config = dict(
    model='image classifier',
    dataset='photos of arthropod specimens (BIOSCAN-5M)',
    train_examples=195000,
    image_size=40,
    crop_scale_min=1,
    horizontal_flip=True,
    targets=['family'],
    num_classes=218,
    arch='caformer',
    norm='rmsnorm',
    norm_position='pre',
    hidden_act='gelu',
    mlp_ratio=4,
    head_dim=32,
    fused_qkv=False,
    qk_norm=False,
    layer_scale_init=0.1,
    parallel_block=False,
    inner_norm=False,
    patch_size=[2, 2],
    depths=[3, 6, 3],
    widths=[96, 192, 384],
    kernel_size=7,
    loss='cross_entropy',
    init='trunc_normal_002',
    residual_init='scaled_by_depth',
    optimizer='muon',
    muon_scale='match_rms_adamw',
    learning_rate=0.0026,
    momentum=0.95,
    nesterov=True,
    orthogonalizer='newton_schulz_5',
    adamw_lr_other_params=0.0023,
    max_grad_norm=3.0,
    l1_shrink=0.01,
    max_steps=7500,
    batch_size=64,
    epochs=2.5,
    lr_schedule='step',
    warmup_steps=750,
    weight_decay=0.05,
    adamw_weight_decay_other_params=0.05,
)
Rows from block 6 of a small image classifier, named by matrix and row number. Rows with one number belong to one neuron. Each number is 128 + 24 x the weight over its row's rms, rounded and kept within 0 to 255. All counts start at 0. Numbers have three digits each. After the name is the row's rms in percent of the matrix's.
Before each neuron's rows are labels from the 100 images, of 14976, where the neuron reaches its highest value: "top examples" is what is common among them. Only what is clearly more common there than usual is listed. The data: photos of arthropod specimens (BIOSCAN-5M).
# fc1: MLP up (model.blocks.6.mlp.fc1.weight, 768x192), inputs 0-95
# fc2: MLP down (model.blocks.6.mlp.fc2.weight, 192x768, transposed), outputs 0-95

top examples: order Lepidoptera
fc1.138 223:135147127079099078135134118127149135144145089112125144133178128132133144124138137146121148110128122136156171109110149157104102126103170188130121138123177115114131133126123149096107120161135118113113103096136132122132134100151211118156121119135168144125101139104142138149097183118091124118
fc2.138 197:114117106148138121142132104160144122102182125107122147134095124125118117135153149120127084097094137088080095107209174127089129152133128132130120135148127118138133144138131100140130151152137128124170152118174132102127126132134104153122164145112108128117154120109157112111097129102080152119

top examples: order Hemiptera
fc1.353 008:128122128114125111108125128129128128128127128157128128125128128128128082128128128128128143128100128128134196128144128141137122133128128133123128128128128128128145155124128233128132128030128128128128128128126128128128128128085128198128128128128128128128128255128128145128048128128128128128
fc2.353 010:128128129128128122129128128128128128097128128128137137128128128128128128104163129128178128128091128128096122107104166182128128128000128125134039101128126128122128118128119084128131128163131128119128128128128128128128128128128128128167128118128128128128127079128128129128129128226128127128

top examples: order Hymenoptera
fc1.467 234:134128098141119093117083109077087133152137149167176123113142114127116115107167159158119124102149145131154104130122106075111153116152138129119120129151085168100153114195172109128139089118117151167129135133071133110124107076114150114116133144133176121142135157166123116064116176088125104117
fc2.467 218:107149137135168121117104089130133117124186118105128126126151130128124101137137143128141132110130132096127127180159162107155124127124128137141132124087160127168132135097124157138112164157138128161145127126147129120130134183114156143140111126152127126132169127139155148131136128146123142113

top examples: order Lepidoptera
fc1.297 178:122135109104106100113129132150108164128122137129126129140110172107139145154118138103110142118172116137080115099128127099118156109116186133177119208128131135135121093062101130093076145114125100142116091112121133162138118150076134138172117109149164131081115104126133124129171129126122144153
fc2.297 185:126103099176159126146147160166070148103128166115112117125119120131124072084144161134130116101148135131110103119127125128106128117170120160118212124126100123127112147168100152119118119145118128163112126127127140097154096139139128133143160126086130120130150159132120140056127131114146127159

top examples: order Coleoptera
fc1.252 016:130128113130128121109110129128132118128128128128128140128128128128128122128128135135128128116128115132128123128128128146128128128128128128128128123106135128128128128125199125128128128128128128128128128128020128128128141153128128121151130128255128127128129128128128128128128129133128128128
fc2.252 012:131128161128149123128128128128133105097128128128128128130138162128164128128169075132128128130123142129128124139138128128122128128099128134128110128128127128123129128128095125128102128128128128126128139128139139128128128112150128111082113151050128128128118120128227126055130128133126129128

top examples: order Diptera
fc1.528 214:120134071125136133125109112117175103098175102110152132149141127138146134121124112151094130083115120132105099080128125139136141116126177134165101122149135099153128117096127109119131152168140152130162094140187127103098119125152051138173149098131142123152118122143130121171131112141133080136
fc2.528 199:140113133148155102154137138135106125106104107140113142133106162128093168128105115127134124135115153156135177143128171125149129125127127113083109124123090128155141180184091149140135082088135128128128128127144120142128114061118173146119164124109122134147104143128075184106120123140101149124

top examples: order Lepidoptera
fc1.468 011:128128193128119140128128128128128128130128122128127128128134140128149127128100128128128128128128128124128139128128128119139138074128128208128128128150120129128128158128128145128128150141128126128128126128128128129128128033128128128128128128128128128128128169099128128128128128128128128128
fc2.468 012:128111073134134128153063128128149126132128161130133128128128128128140127127128141091203111142160120164128117135128128128123128145105133074128133132126127128120126000114126121128132128128128128128128128128178102145128128131134120127130129122128128128128128103128076133127128122140129149121

top examples: order Lepidoptera
fc1.586 197:066102143077139157139126173115112126121154126150133170071127204116163155114084098127128122117132171081160159093121108129126116184129140099130138162151145106109102113104130147115127135112139118130177137131109133164127148128167111158088085107154122139116103128141119099054115137099119082125
fc2.586 222:164128149120130121133100138135210112120135132122129129110133151128130143111133102091101127192136150194126140083130133134130128050121124120135120125111159138162139125139142135128152134106133128107121093125104142080141129104109127140174127140123126129122158158121178122162190130136157113143

top examples: order Coleoptera
fc1.699 113:118130128129120145071105136151162131139038114169129135114142143125106150133144061091134124128129134072147110147137128120128192124147132155135089134138127124105151121111054109073091115184110092161134137082148127113141140140131126117137140119164138089125128131147141155135140115094182169130
fc2.699 108:177170113146107121145110158125077119159112128129135111116118129127168126131129197097123131125124132116117132139092126113110128175129128129097131134127144117136124084096111137124146106127151128102162129120113142143128175128103125120120168148135138129123134124145117094191091115123111110142

top examples: order Hymenoptera
fc1.381 216:167137161090123131126104099140120157095107140125155119121135124107126151110067173129124138125167159129097081135116076109133137154084120122131140117161135131109133110137104186126120129156126079128146126117148095108141152157124127126115097145139126102168189107148151139141121121128112093130
fc2.381 215:118133141099129151080149168122133123130105161136140149131083197123129129116141089152073080196151136153092118121137162149110129067106132093140105127120154124182137131120102195121128123164119128109135185127132119142132141122088130128161088124136164122123119107128140159109141111120155110108

top examples: order Diptera
fc1.632 190:142154141125130116074141125164131104108110109155134108151108139136154104086128148134148147143149169131138157133147146090157159083136119110143113160114135148168127115073127113134166136120198120116068139113130121133103125072110126143134163137133137116073168138136162109140116098134099119116
fc2.632 219:103109132130152136164131121120129140156079080145145123131136107128121138113107104121132154137095098130108114118168052132106131141151141152140102153074097128102126123169142131157119113133132128096160124127175087124120132106156095127133135105072126126128094087141143166095108129142197130122

top examples: order Hemiptera
fc1.320 081:146117154122137126091134128119132078140181129130156127133143182121153108136093129144128120129134190143150123056158148151104141083128130116125136128125129103124119149182149147128134085128126096135126130133080157171134134141130123149133126139170142149102100096129129131152114130121099139133
fc2.320 081:135146137137113135092095104122100154139123111122075138130104148128175169120128126150121116154143133161134137180131098128105128084113128129137081128078170134121129190125153112138123146153133128007127118128175086131128133119128136112159118174090172134128114129128127116139146127136128148093

top examples: order Diptera
fc1.421 009:128128127131128128128120128146128127128167123128133128128128129128128128129128127128128109128133128139128128051030128129128152084128163128127128127112128148128128125127121131128128136128128128128127128128128128132128177128128128107128128128128129067128128079135129128128129128128128069128
fc2.421 015:127128130128129128128157128128132001128128128128128128128127128128112119144127122130130135127128128128127129203229123143122128128125128129128128128166111128138133119128132129128128128128129128128104130128128128115128128129128099128124193151128128128128149134128128128124105141128130155128

top examples: order Diptera
fc1.709 007:128128128128128130128128128113128128128128128128128128128128128128128128128128128128128128128128128128128128128128128128128128128128128128128128128128128128128128128128128128128128128128128128128128128128000128128128128128128128128128128128128128128128128128128128128128128112128128128128
fc2.709 006:127128128128172128128127128128128128128128128128128128128129128128128128128128128128127172128128128122128128128128128128128128128128128128128128128128130128128128128128128128128128128128128128128125124128255128128128143128128128128130128128128102128090140128128128127128128128128128128128

top examples: order Diptera
fc1.167 232:092145126175141151148148058126111117112114146128093111132128154085145117178145147111140085103115126122148069107148194093124102160116123124121114130087059145155145139123124152143121147128167122105121169147132123139146121132122107113128169183164141128134122118134138118123112085125128140138
fc2.167 249:187135140137142127035129128127142121129192117117138140120131038124127134103153075151141128142127116123135133108158072136160130100134135125132160116105156121122135127121088148128127081173123128147123128132101112065119146077128130124137132142125130122119116133137120110128152141128103130149

top examples: order Coleoptera
fc1.372 022:138109140129128144122153140049093167151068125099136143104120122113127128140137121127071124141162121128126129129179013126100128128127130128128126126123128154182069128128131214127128127128131128125128149128128124141123128093119129128116133127128127100128110138128129014131129128119128129127
fc2.372 021:128124125101148128127128159129136049144128128128128114128128228128037128127141129131134124128128128179108118128106206126127128137081128130128154128128128128088128128128128116128127138164126128132128131128147128144130128127101131128134122121125128128128127127128112154127098128128128126126

top examples: order Diptera
fc1.178 006:128147126127128123129123128128128127131128024128135086128128127128128130128127127109128126128128128128128128127000128127128126128128141127128128104128128128128128128217049122122128128128125128099128128128104128129128066128138128128128128128099128126128131140128130128129121126128128128130
fc2.178 009:128128088130109128148138129128128134127128154128144136128128128128128124128128133129128128128128128132128128131255128128134128128128128128129129128128111128127128173126128137128128128128128128128128128128128128128128150128127125171128127127172128128128140128128128118132095128128128128153

top examples: order Hymenoptera
fc1.187 046:116138140088113129179124125131116181101118128127135105140093166128134178129130134128127146128125128129126112140143125154218128131107125158076128138175127130138094141128126126127154081128110095098114102128131087059123123130164117150139120140122117128121136114141074129115141127126102110150
fc2.187 049:126154045089133124062123133055153110064172125122127113136125128128129116121133138135143146116130126121127163164128070128081132119146124128134132128128136128142127147128127175128131132128138128118126159128142140193136104132124127134104170130110129128116129129128138136148166129125114117144

top examples: order Hymenoptera
fc1.654 027:218124139110143128112119122190127128098183125127129108123129237123120122086102133126173118128127113157128128128120132128133066128128130127128128125108124109113144115130117116127178128101128116108128118130084118128128163103128128151149128131147128128128123205146118137132024128128137127128
fc2.654 030:108121163129128128137125118085139141128109135128131132136125096128183112140149121128153127126094079122057128120062128128128128129054128130178126104201097128127134110120128119131086128150121128111146118128145137171128107116128130127137128062090155128132129134128122128117158143179130129129

top examples: order Lepidoptera
fc1.12 189:096138123140144080128151122120125127098102078160128125156119149113141124119083144125109127118093117088101105082122109129139130152145143136155138146101136136077086114082134101131131119151155160138127135086126112090129116131124147128159097116119106107140126128128115130105169102113121164132
fc2.12 177:124124108072130141113093164176128133128122126113125075126116132126137152122176144102131150138128116131168153129108114128126124151130133143124149106149114130122146144166150116129186165132141128092085128135122154147116147131114136115138102233111133130132129155128161141121142128130134096122

top examples: order Diptera
fc1.544 202:158132133111122127156129159112089177089082100140100122118160156154138142094177117081119161129156114138153119135142150100122102139121121097154127137159150139131146137122134095117149107130157148136136164119151114138138120147135131130112130162046123131127131135174133106123176148115157108124
fc2.544 200:166142107118128131129094133110144121116131099118133104121047135128133147064154097121136147152124136092129130100177109119141130138140122104158126120123087124096160133120093141120164098166146128131116103128138134128098149128112109093135121151087133126143180079133152160203107121136107115175

top examples: order Hymenoptera
fc1.612 041:121126132129115134119121129073120084111118120133125115140128128157082128081140076115116145128127128110129166128127125128127127196129141136047111127153117127137149139140130131128136131130140102093128129132129129122128101123154127186126118162126125128136133158138128127122080128141123253129
fc2.612 043:125119111145126128138130128155131182126128135127147119115129092128201106137129180108123127157129139181048137133099127121137128105132129105166141110117140104118125132119093112128128129160128128128112077128125129130133129125121131128118119054159133128128101113128069111137194128138106060174

top examples: order Hemiptera
fc1.183 133:115136176135153167127150117130062091173095112125150119133177187119122071136102147162148118146122104158170146108187156132103129115146118150148117129160113122069138134138101088085128097135156144146133121133138119149118160158127117138119125129059127122131130108163118125164171101132125135105
fc2.183 109:130159145156084134148113089140102135135084154128132108124100128126134132072182135116104137104122144136142117151119149136137125095127135121114098173174139132127090124129091140132122098155126128144095115119115160116100143156147101111131124143154112131126095138132150119113082123118108100117

top examples: order Diptera
fc1.174 031:135189135127126139128102097122127114127122126129139114126139128122130103127116142179157107121128123173164134120121129142147131128123092067130131156127128128099129148137158223100145128128128085129127127114128130104181188143128128128181107193115141133132132116129127138127128149116119124187
fc2.174 036:123128128106125143113102178076131143153100140181129129127095128128129139116146128112149194135128128091144148120131122115101128133120128127132107170161105128160118124114109080131088154141127128128141161128149094128128120125138103138141132147127129128144150131128205117129091128128130147129

top examples: order Hemiptera; family Cicadellidae
fc1.752 126:130200119113134182136115166136098136157155157133125091153093165130154124161123115143154106103087117165138142140176154126103125126135135130102113096138142114138149106161111101163103117079152117136105140122142140133129095124123141121158137171114119130146087121150144131151153104153151110159
fc2.752 133:129127125142115145151156110103128083141066124131107124137146097114153117189136109101148090158111123172133130144122138167160131129146136149126174138131129112094150096091149204148114114148143128089126095134077087112133139161116116129128153128090113136173129130130116119088125123165158126122

top examples: class Collembola
fc1.61 185:161179103141114115121046148129073121130141112133132134126126127113127138084118129154150137171128148124095121121157132138081140165119140094133142128166137116146151136107093159137121133127136118139133121112127108150158135149202124115095113113139128125120146126109141109145115123161114127112
fc2.61 191:116122112142129129078148112184165139128100132131133135128156105128123177171179129104121143131144134128113183101154102120166128144109120176132122129078142128141110167105137132152093127122126128129121109139121131047132137121149142164168122070118119148150104125120150160128105120120143097133

top examples: order Lepidoptera
fc1.115 199:113123107127108128141165037132117126156126174148143134101123140171102124168087159113083138089140133082083183111169153117158160122125150092164164165118183141145110157133110099155131136149139128143106125159157135157071122133137141091116150138123103120124105127118127133121178134142148138130
fc2.115 198:151132111200131119152128130128153111163120176129133138121195111126141181111165126112174146138110130135092182143083139121160131148103129156134151132109154143084119142118144182132083173184134128105121122127131131097150102087131079132134100147165108126123140147133100163160123135120136139139

top examples: order Lepidoptera
fc1.559 175:128108083203149133151171117102132095107126137128106130156101108118159138119118156160147137122120124158101160126121127112135135100128132097133110120127151143119077101019151133102115156128139143169142115107103081155117115161119143170127166120132179066193125130122126115118094133128158179128
fc2.559 194:119122139086141109086088176129106105182132128116139118115114139136142153117145128121122120122116129108116103167129155120158129124163126171122119132175143127149153128202147203137144133103104128072114108136176140152138128103125119167193130149161129118141122128120141138119137117126058065138

top examples: order Coleoptera
fc1.210 126:159146107144124181147137117118129144141153152127068096128120126155176129126157118130147086099129139084130098128162167146112120137135132131127133126152137143093126135162155121135154111129142138114131123125108138169160151123154127138124137135118159164153122062115092128131126153128125091120
fc2.210 127:136118156145114128140095123109147121090104113135139123128111168143128163129105126156115131095124122129111147123138097116092126091100126140171135128116171131091122104110090104125077115146133128086097125128129169146079124126118128131166120123118095134134116140121153126116075134141149186121

top examples: order Diptera
fc1.757 198:138104115093131133106074119120115125110096093140137142106135139094073080100121052097120121129097104128148157104084124154127078101135156155138153155138157092122116089087093125113110101139142109126151130120125149091140127086099146144146120115130169134088145143120106134114212150110158120143
fc2.757 214:111146145172127123129089118153131134147188105121127111131109118127125092116137137116082132164135118136117066124163136134119129154130130126132144107142052112121119128152143156154105070158127128125148132128112149151125128181092179097137131145110127147141071119128070095132131130093104149130

top examples: order Diptera
fc1.496 219:138122084121155122133134105121080131101107109138128120182141149114128102151121080118127155126137132136127141120105126156158126067099124124133110164139113101097144107113162150096176108151099174134139130111128101112104078116134097055165113128076134135139132132129119130115112123128125114127
fc2.496 245:135141135149129128110075153109151127116105092132152132131059132128187138101119162133113152114126080112122171141151181117103129176175125117122148156129105124116111094160117116128124070163130128133142110130082094159142144131129146122119144220128128138122088136126135158108153146137165158134

top examples: order Diptera
fc1.128 158:060158132095134144127138102147116132143134125135129156163129144086129115120118154154148119100103137160125126138151148127088143113120182089144107146147161128090113122095114115066168137178139127145135127100089121194150146137175085099150154136163116113102141130123129112163146115129159132133
fc2.128 175:120128063134171142126105093182129113110074175132134139132141073139171124131115172159088171119127119132156163096136125135124123124134121152067117150091106125130120131131121122116102140127116128129133121135148116128124148116123161103123113172151139128125132071127141167115128121123104119124

top examples: order Diptera
fc1.50 190:166135143176056115126121108115149118189150097091122129146125141127156117111143111138131144127167146149130170144130135117087135150136091110130120141081123143130129102064159053091149109171130134131091108094152129145137142142086153128129125130145168128111147137128131121136161106177167140134
fc2.50 211:133129092154126125089144103118114141127101171146127125125137125129139103099138158162111155124138134131128075117149144125082127107125128135135128100116104137078137100129090142128092111109129128131121125130142157125125149056147105137127147128121132133130112135125136122156132130134102100145

top examples: order Hymenoptera
fc1.652 010:127128143223128128138128128128128128119128122128128128128128182128128128128128128128128128128135128127128128128128128127128089128131128129128128145137128128128127128128145097149128128128128059128128128128117128128128128128127128149128128128128126133128128188118128128128127128119128128128
fc2.652 012:131128128053111128128128095074115166129128155128126128128051111128128128226157130114127128160128128128128128125030128128123128130128128128128126128128117128138128123128130124128122130128128128115128128128128136128128119126150128128128131128109150128106082128128125128119134126128128097128

top examples: order Hemiptera
fc1.443 160:098091103081128142129129126116128145123142119130110113130061125076127127120150102178139145155123165108114203136122114125121143132140137137091090151146098101128116109138114119129160117130101129142178111106148101115124085127154127146114123127120150053123109137121161116149142111079111132152
fc2.443 153:163134121171175126157125152149132171128149118114143136129146118128159126134181129127107136112128128196090147159116125121149129141128145126068127129149120135089117111125190143130148162142116128146089117120198150182145103137128111139118138177127085096131116179128090134105173133112127135169

top examples: order Hemiptera
fc1.525 128:128126146144139150138144146104133127131096106100127157150094129141144146106098083106129139117111157119187129132147119165112112129161136166132130114129090126119171145145135154142109115132102157103091089136124112140116137166152149134121147114106126128118106161102191199084132173145066153111
fc2.525 125:131121098150155133130132142117128081086132208129127122119145137122127153102127143119129122145127133163149128146121142138096127128081146098100130131122163140100127100129126113131162128143118128164111149126183109146149123148107113128097110124103123144115134101124104141122115127138147128079

top examples: class Collembola
fc1.56 033:129128128119128077119110127120139128132135103154137197126120128134127124128099023128128117103127104140145126095226113166124155127134134100141118126131132139098086117128136090173147128128131066111146143126126113128191135128130172128128105144063122121153125121119182110076128132128128125163
fc2.56 034:127128130122128129114115182108126096151063129128113124140121178128115108130190204153113127172134148154114131171141153125117128092125128138125116124130115128138128142127134080128108127183127128167130155129124132132126129128128133128126139117128128120128157128128127099158156127121103124108

top examples: order Lepidoptera
fc1.461 181:140132174099154136108128159114122155173127126128161131139165127137120118116095108126101108108121100130138161152171116110118109134147146139193126110120121154145128124082141133183110122140112167101189119067112147152127124153130132140140134072168121116135105124119146118133131172149088172091
fc2.461 177:115124103159128122108115079146110132118120131107127118115109139128134144119095125119162085138122123163118056106131157113139128067093144126062127141125130133107136121127120126137089138170130128124099129128093116130142129130092132096130154135122123133142059082128125144147119118133111103147

top examples: order Hymenoptera; family Diapriidae
fc1.665 051:133140088125105132126135104150109126128096121130164139134130130107168128108122200111203157106112152161076168139126125137162129115161091131133136127148146145117173102136078162130144124128136128158143137113135123087124171128127130144127121144132127117131120097161126131136147091128136128095
fc2.665 064:134128111133131133156122107092123133168121140126111129128122120140120135120005111144107112127128145084121119142158124127133128205126128145105224145114138128139153113136141133140123131117129128148088155127164153203126128130119119155129141134110117128130149131128136128129087134121127093128

top examples: order Lepidoptera
fc1.395 066:145123199111125145119111128157083085134142125128134175153146127112119128121076128107127055106104115102126136156133089054133125138148102143136128113165128164125107124153102139128142114128156104111126081136127136128163063158142120128111105129182142128128128166130077068128154130168072133086
fc2.395 066:125116130126145122129127125111128182144138175109128119123096168128142103129167080116102115070159127123089135098128150127130119124101128127120132126131111106121124149081154095134106129123113128125117114130164168197128148131144102161158128072127128118128103128128142147142109130133161109100

top examples: order Hymenoptera
fc1.213 221:123078134140129161111114121146140099109134154117131108097118140150167120082123112113145159125130141127060132126192152122149155137124114097088098122125062153158130118128107126150129124144155121144176124129131157122132096187136151123170165129152141132180136157141184104071126159133147147133
fc2.213 232:142131131082102136116162117163125148134096121125100128136146066128099092127144119127118138135128113119104145094037135131076128117152128171159124121115118125144142105106153126138100130151146128111144141125131084060129131079122162118137110176120127129128129119128108131186163118126124135119

top examples: order Hymenoptera
fc1.151 030:100124130122120123159110126130083163087133136129129096107117109129130125130135145100136138126119128149144118128127128143098139018128126128016130131158128128128114180098133129124134129128129093128200128136119141128120156102132113156104103126143125114119105086174088128113124129128127117127
fc2.151 030:143126137094128136100128139159156124127132128127128133116157141128151122135128117122128118137128106089107128136100123128124128227123125160213136128146127128131112088122129182128116128138095128111109126126143148130128106129128130101142130102104151128128153141128128121139112120128134126139

top examples: order Lepidoptera
fc1.527 154:102155116110114157102114112100104188140148123114126098144066131121129152073133104110147090108116091130114128104108179162057176116126144120114147122166140186127122067104113126143152136106157127128109125139131135150085098149168118157126095181133133120111142148108146131157146135136120123128
fc2.527 161:129121103155148140126118141115076161085119061128122146117115151122140146141076128148188135129128079129068098088149096129128128128111130178150128138110152128120130120165163118119119097146109128115086124124143176133149146136131108117140063090113130135124120116128128139132138126128118157163

top examples: order Diptera
fc1.35 201:119153137156094146147115066133096129153139117167129118170125113136128128141135107130113140094143186113124112117153152131093144108126145106128127135130088126172130133143139090121099156134159112157134134091135124128117138129140127023157128120106169096109149085132181128129149167154112130135
fc2.35 214:128129128125136139100111092094157140146150142125145131134115143127123120159168091192157140087154119068101140082146094123149134145154130097136110127120135128117121176137094094108202073159116128145132120128141137114126119104113098140070144136098137128115114140133134095083113131131128152127

top examples: order Diptera
fc1.545 018:118128160129128144172127143154132130129137128129128102128128203128122128128128128076128117255128128132124139099128128126130128128172128102133124128128128076092130126163128128131133128128128111108121148128100131128112122088128092141123136128002114120116128174130128128128098133120109128128
fc2.545 021:128120115128128128159107080096127108119128128127137133128132093128128125112128104119141124000127128140139126135128142158128128137129128106127152128121102140133123133099134147128133142127126128132161129128129127140128135108128128234098126107149128128114129128128128103110146128128145115128

top examples: order Hemiptera
fc1.44 097:105131134094146147123176109067098120127129151132142114150119144119069130128092131122127120128110116157121132066121146115126093136150168089122124135138136132092133092129134104123144135131118146094143116095124134128136130139160115141135119118143125151127125087137116124126162153128127159175
fc2.44 101:159128172121108130123148096126105110121112098159126126142051145108083128128187099112100170097131142134074149123129120121130121140139132131120102129142089128198128128128158081132129107140126128171139134128112147159104122175122140127118112156129138123126171146126172140148079133106084111158

top examples: order Coleoptera
fc1.520 011:025128124128128128128128128128125121137128128128128126128128123133128128124128128128128158128128128128128128128128128128082128128128128128126128128128128128128128132128128128128128128128128128128128128128128128128128120129128118128128128128128128127123128128128128128128128128128128255128
fc2.520 007:160128128130128128135128021137131145128128136128132128128127128128236126128128167089100128126128131128071128109069115128181128126129128128120138128157129128107128127128109175128128128128128128122088097128128122131128127128128128178129104104190121128117133134128052127255125128128127040129

top examples: family Limoniidae
fc1.649 100:153130166110094118099127148141119136128158113117129094121123154133152141108135151153090135086159144128153105132110139075142141156162111141131128123115135112118123105171078103093112139131132128144128143129147130156125145144181191111141097146117155083100115128115136106079159121124127158129
fc2.649 089:060130112123117127127141130109116170149144120154145131129163141129141125128138135123118113090110126129158120149130128112163127113128120120157125109125088127133104115123132096118096172149145128136115121120095077149161161107172061127138144116150122128128135113128125168100133141134115119135

top examples: order Hemiptera
fc1.486 237:145162129159114142137135093184146123127109109137152108154118142108156154093120105142148137110078131124098142152122126117108126163166144108112120104101156100142139133094139131071110133139132209129079118101121132140105117129186114141156140120189123098146150154128131138155130136129129168111
fc2.486 257:090129103124127127116126149109108122138188115124125125130164169128148144138126089135072100115129135092170166154133141132163127132136126157128095151116143130127150125114132101126155127141118128149158099127129147155128095114111064124091133078119101131110093059128126094134110126115167085127

top examples: order Diptera
fc1.450 014:128128144084111139124111108128128124106102127128131056128128128128129121106144128127128131128127128116128129141128128128111111116129121128000128108142128128137128144128111218102142128107128115128128128129128128129113128128132079160119123143128124128128131128150151120118085128128128122127
fc2.450 015:138128159128128129117128203121130126126167139128147127128146131128128107128097109129135121128128128129125129121128128128127128146094126142205146126128129128154128097128128038128134128196125128074133128128142151127142118128096131128173128064129173128131136128128128104144133128128125128117