A small image classifier, trained from scratch.
Model: arch caformer, norm rmsnorm.
Training: muon at rate 0.0026, 7500 steps, held-out accuracy 64%.
Rows from block 6 of a small image classifier, named by matrix and row number. Rows with one number belong to one neuron. Each number is 50 + 15 x the weight over its row's rms, rounded and kept within 0 to 99. All counts start at 0.
After each neuron's rows are labels from the 100 images, of 14976, where the neuron reaches its highest value: "strongest on" is what is common among them. Only what is clearly more common there than usual is listed. The data: photos of arthropod specimens (BIOSCAN-5M).
# fc1: MLP up (model.blocks.6.mlp.fc1.weight, 768x192), inputs 0-95
# fc2: MLP down (model.blocks.6.mlp.fc2.weight, 192x768, transposed), outputs 0-95

fc1.524:59 62 50 47 56 44 47 48 74 50 59 44 56 57 67 52 39 75 59 43 43 38 96 50 42 12 62 57 38 60 48 35 47 24 99 76 55 49 54 56 50 79 53 65 40 48 52 46 81 83 56 42 44 68 37 59 54 41 54 54 63 69 63 34 51 45 40 61 47 42 37 44 38 30 57 29 70 40 35 28 49 40 40 28 41 65 51 66 23 29 48 37 47 71 55 53
fc2.524:47 54 48 47 60 57 47 51 64 39 46 36 54 28 00 44 59 40 51 56 15 53 34 49 52 48 22 41 38 49 52 50 35 85 60 66 65 42 38 51 50 51 83 76 46 32 62 16 50 02 72 60 68 49 44 43 89 68 51 72 69 41 55 50 19 53 28 52 31 24 64 50 46 66 58 37 51 70 74 68 38 56 47 45 80 55 49 49 48 38 73 41 50 51 51 37
strongest on: order Lepidoptera

fc1.316:43 54 14 41 59 74 46 54 18 12 34 55 55 42 64 52 37 61 32 66 53 42 40 37 52 50 37 55 41 26 49 43 75 76 61 54 51 77 64 49 53 34 49 66 39 33 64 59 37 61 45 07 42 51 42 76 33 46 36 70 55 68 38 86 37 65 44 31 66 61 67 34 80 48 63 70 49 61 34 37 61 46 45 40 28 46 39 85 28 58 57 55 51 59 50 61
fc2.316:30 42 84 57 42 41 52 54 47 45 45 48 46 13 44 52 52 52 51 51 31 50 54 67 41 35 77 62 53 44 49 58 29 24 60 57 33 87 52 59 46 50 32 54 41 28 69 63 59 28 40 54 51 39 57 27 65 49 53 48 45 56 57 50 75 47 60 49 55 43 37 30 64 46 54 63 29 56 96 54 71 39 38 48 38 39 48 29 59 90 53 50 35 53 50 39
strongest on: order Lepidoptera

fc1.273:40 55 61 53 44 24 48 68 61 29 56 43 62 72 37 34 35 74 35 22 58 47 77 40 42 30 89 73 21 36 34 38 48 41 60 40 43 61 36 50 69 60 34 45 33 44 67 34 50 52 43 34 42 34 42 42 52 22 45 33 38 19 56 59 52 45 21 36 59 57 51 61 64 45 49 65 50 54 46 47 12 84 22 30 44 31 41 34 55 47 48 31 65 51 65 56
fc2.273:49 54 52 41 50 54 40 48 32 49 80 49 24 56 78 32 25 48 44 28 38 47 27 52 26 54 50 68 48 49 47 48 43 82 42 36 52 48 72 50 44 51 70 30 50 58 51 59 45 44 82 47 30 62 45 52 50 39 50 69 35 54 70 50 31 51 51 50 57 51 66 49 53 47 40 20 37 44 26 83 31 56 48 49 05 50 50 66 79 00 52 49 62 40 57 38
strongest on: order Lepidoptera

fc1.335:75 18 56 52 90 53 42 60 41 51 23 74 47 62 60 27 30 71 53 50 59 55 51 43 61 61 81 79 53 39 41 57 58 63 52 44 71 45 56 39 34 73 18 66 20 43 59 49 44 51 66 33 32 58 37 57 52 16 55 66 63 59 50 68 43 37 85 34 64 77 54 57 52 47 71 76 25 56 42 62 48 61 31 33 82 41 41 55 36 47 31 47 57 58 49 50
fc2.335:62 49 69 37 48 53 77 74 40 34 87 46 50 45 54 69 50 50 49 48 44 55 64 81 52 37 12 43 78 48 75 54 71 39 63 59 56 54 35 48 38 49 42 43 46 86 13 41 50 66 72 41 74 59 40 48 47 57 51 61 55 26 55 50 24 50 51 55 54 39 55 54 21 65 65 38 50 60 55 43 47 56 47 44 39 52 50 53 64 67 62 59 47 22 52 46
strongest on: order Hymenoptera; family Diapriidae

fc1.638:49 40 60 24 48 63 63 43 97 27 51 16 51 52 20 71 55 71 29 30 57 58 33 58 45 31 57 47 43 42 48 31 40 70 41 53 52 52 50 56 76 55 68 60 32 42 33 49 72 43 82 65 48 54 57 19 76 71 42 68 74 74 68 29 53 60 41 65 47 57 87 44 47 46 51 66 57 71 50 59 51 65 61 26 87 47 38 51 46 36 80 46 52 60 36 37
fc2.638:54 61 36 69 50 46 46 57 14 43 24 49 41 54 48 55 50 51 57 33 54 48 48 53 57 69 48 55 51 52 44 59 52 46 56 41 73 51 84 47 17 50 62 37 52 49 77 52 49 43 40 42 70 43 49 67 51 30 51 45 29 18 52 50 53 40 57 51 58 42 44 48 54 41 37 79 46 36 31 33 14 45 45 50 55 86 50 32 42 48 46 50 52 67 61 63
strongest on: order Lepidoptera

fc1.288:86 65 57 22 43 41 56 58 59 37 23 53 00 46 69 47 52 46 66 27 54 58 42 43 56 63 59 77 50 42 70 76 49 54 46 22 92 37 60 58 49 55 61 18 46 53 43 62 46 62 54 51 46 35 59 58 54 29 62 55 52 63 81 45 42 62 72 54 38 59 42 47 57 40 64 57 24 73 72 33 43 35 48 56 58 34 77 24 32 50 50 55 40 38 59 38
fc2.288:37 36 57 40 53 67 47 43 47 35 62 43 41 53 52 59 50 59 32 82 60 55 23 56 46 62 37 62 22 60 86 51 38 30 74 46 40 64 32 47 57 50 45 60 50 44 43 46 49 80 50 50 00 50 69 34 50 71 45 50 46 48 42 50 49 46 92 52 32 54 66 34 42 53 44 35 45 59 67 74 30 53 50 53 76 59 49 31 43 66 60 61 54 31 47 73
strongest on: order Hymenoptera

fc1.686:50 50 50 50 50 50 99 50 50 50 50 50 50 50 50 50 50 50 50 50 50 50 50 50 50 50 50 50 49 50 50 50 50 50 50 50 50 50 50 50 50 50 50 50 50 50 50 50 50 50 50 50 50 50 50 50 50 50 50 50 50 50 50 50 82 50 50 50 50 50 50 50 50 50 50 50 99 50 50 50 00 50 50 50 50 50 50 50 50 50 50 50 50 00 50 50
fc2.686:50 50 50 50 50 50 00 50 50 50 50 50 50 50 50 50 50 50 50 50 50 50 50 50 50 50 51 50 50 50 50 50 50 50 50 50 50 50 50 50 50 50 50 50 50 50 51 50 50 50 50 50 50 50 50 50 50 50 50 50 50 50 50 50 50 50 50 50 50 50 50 50 50 50 50 50 00 50 50 50 53 50 50 50 50 50 50 50 50 50 73 50 50 70 50 50
strongest on: order Hymenoptera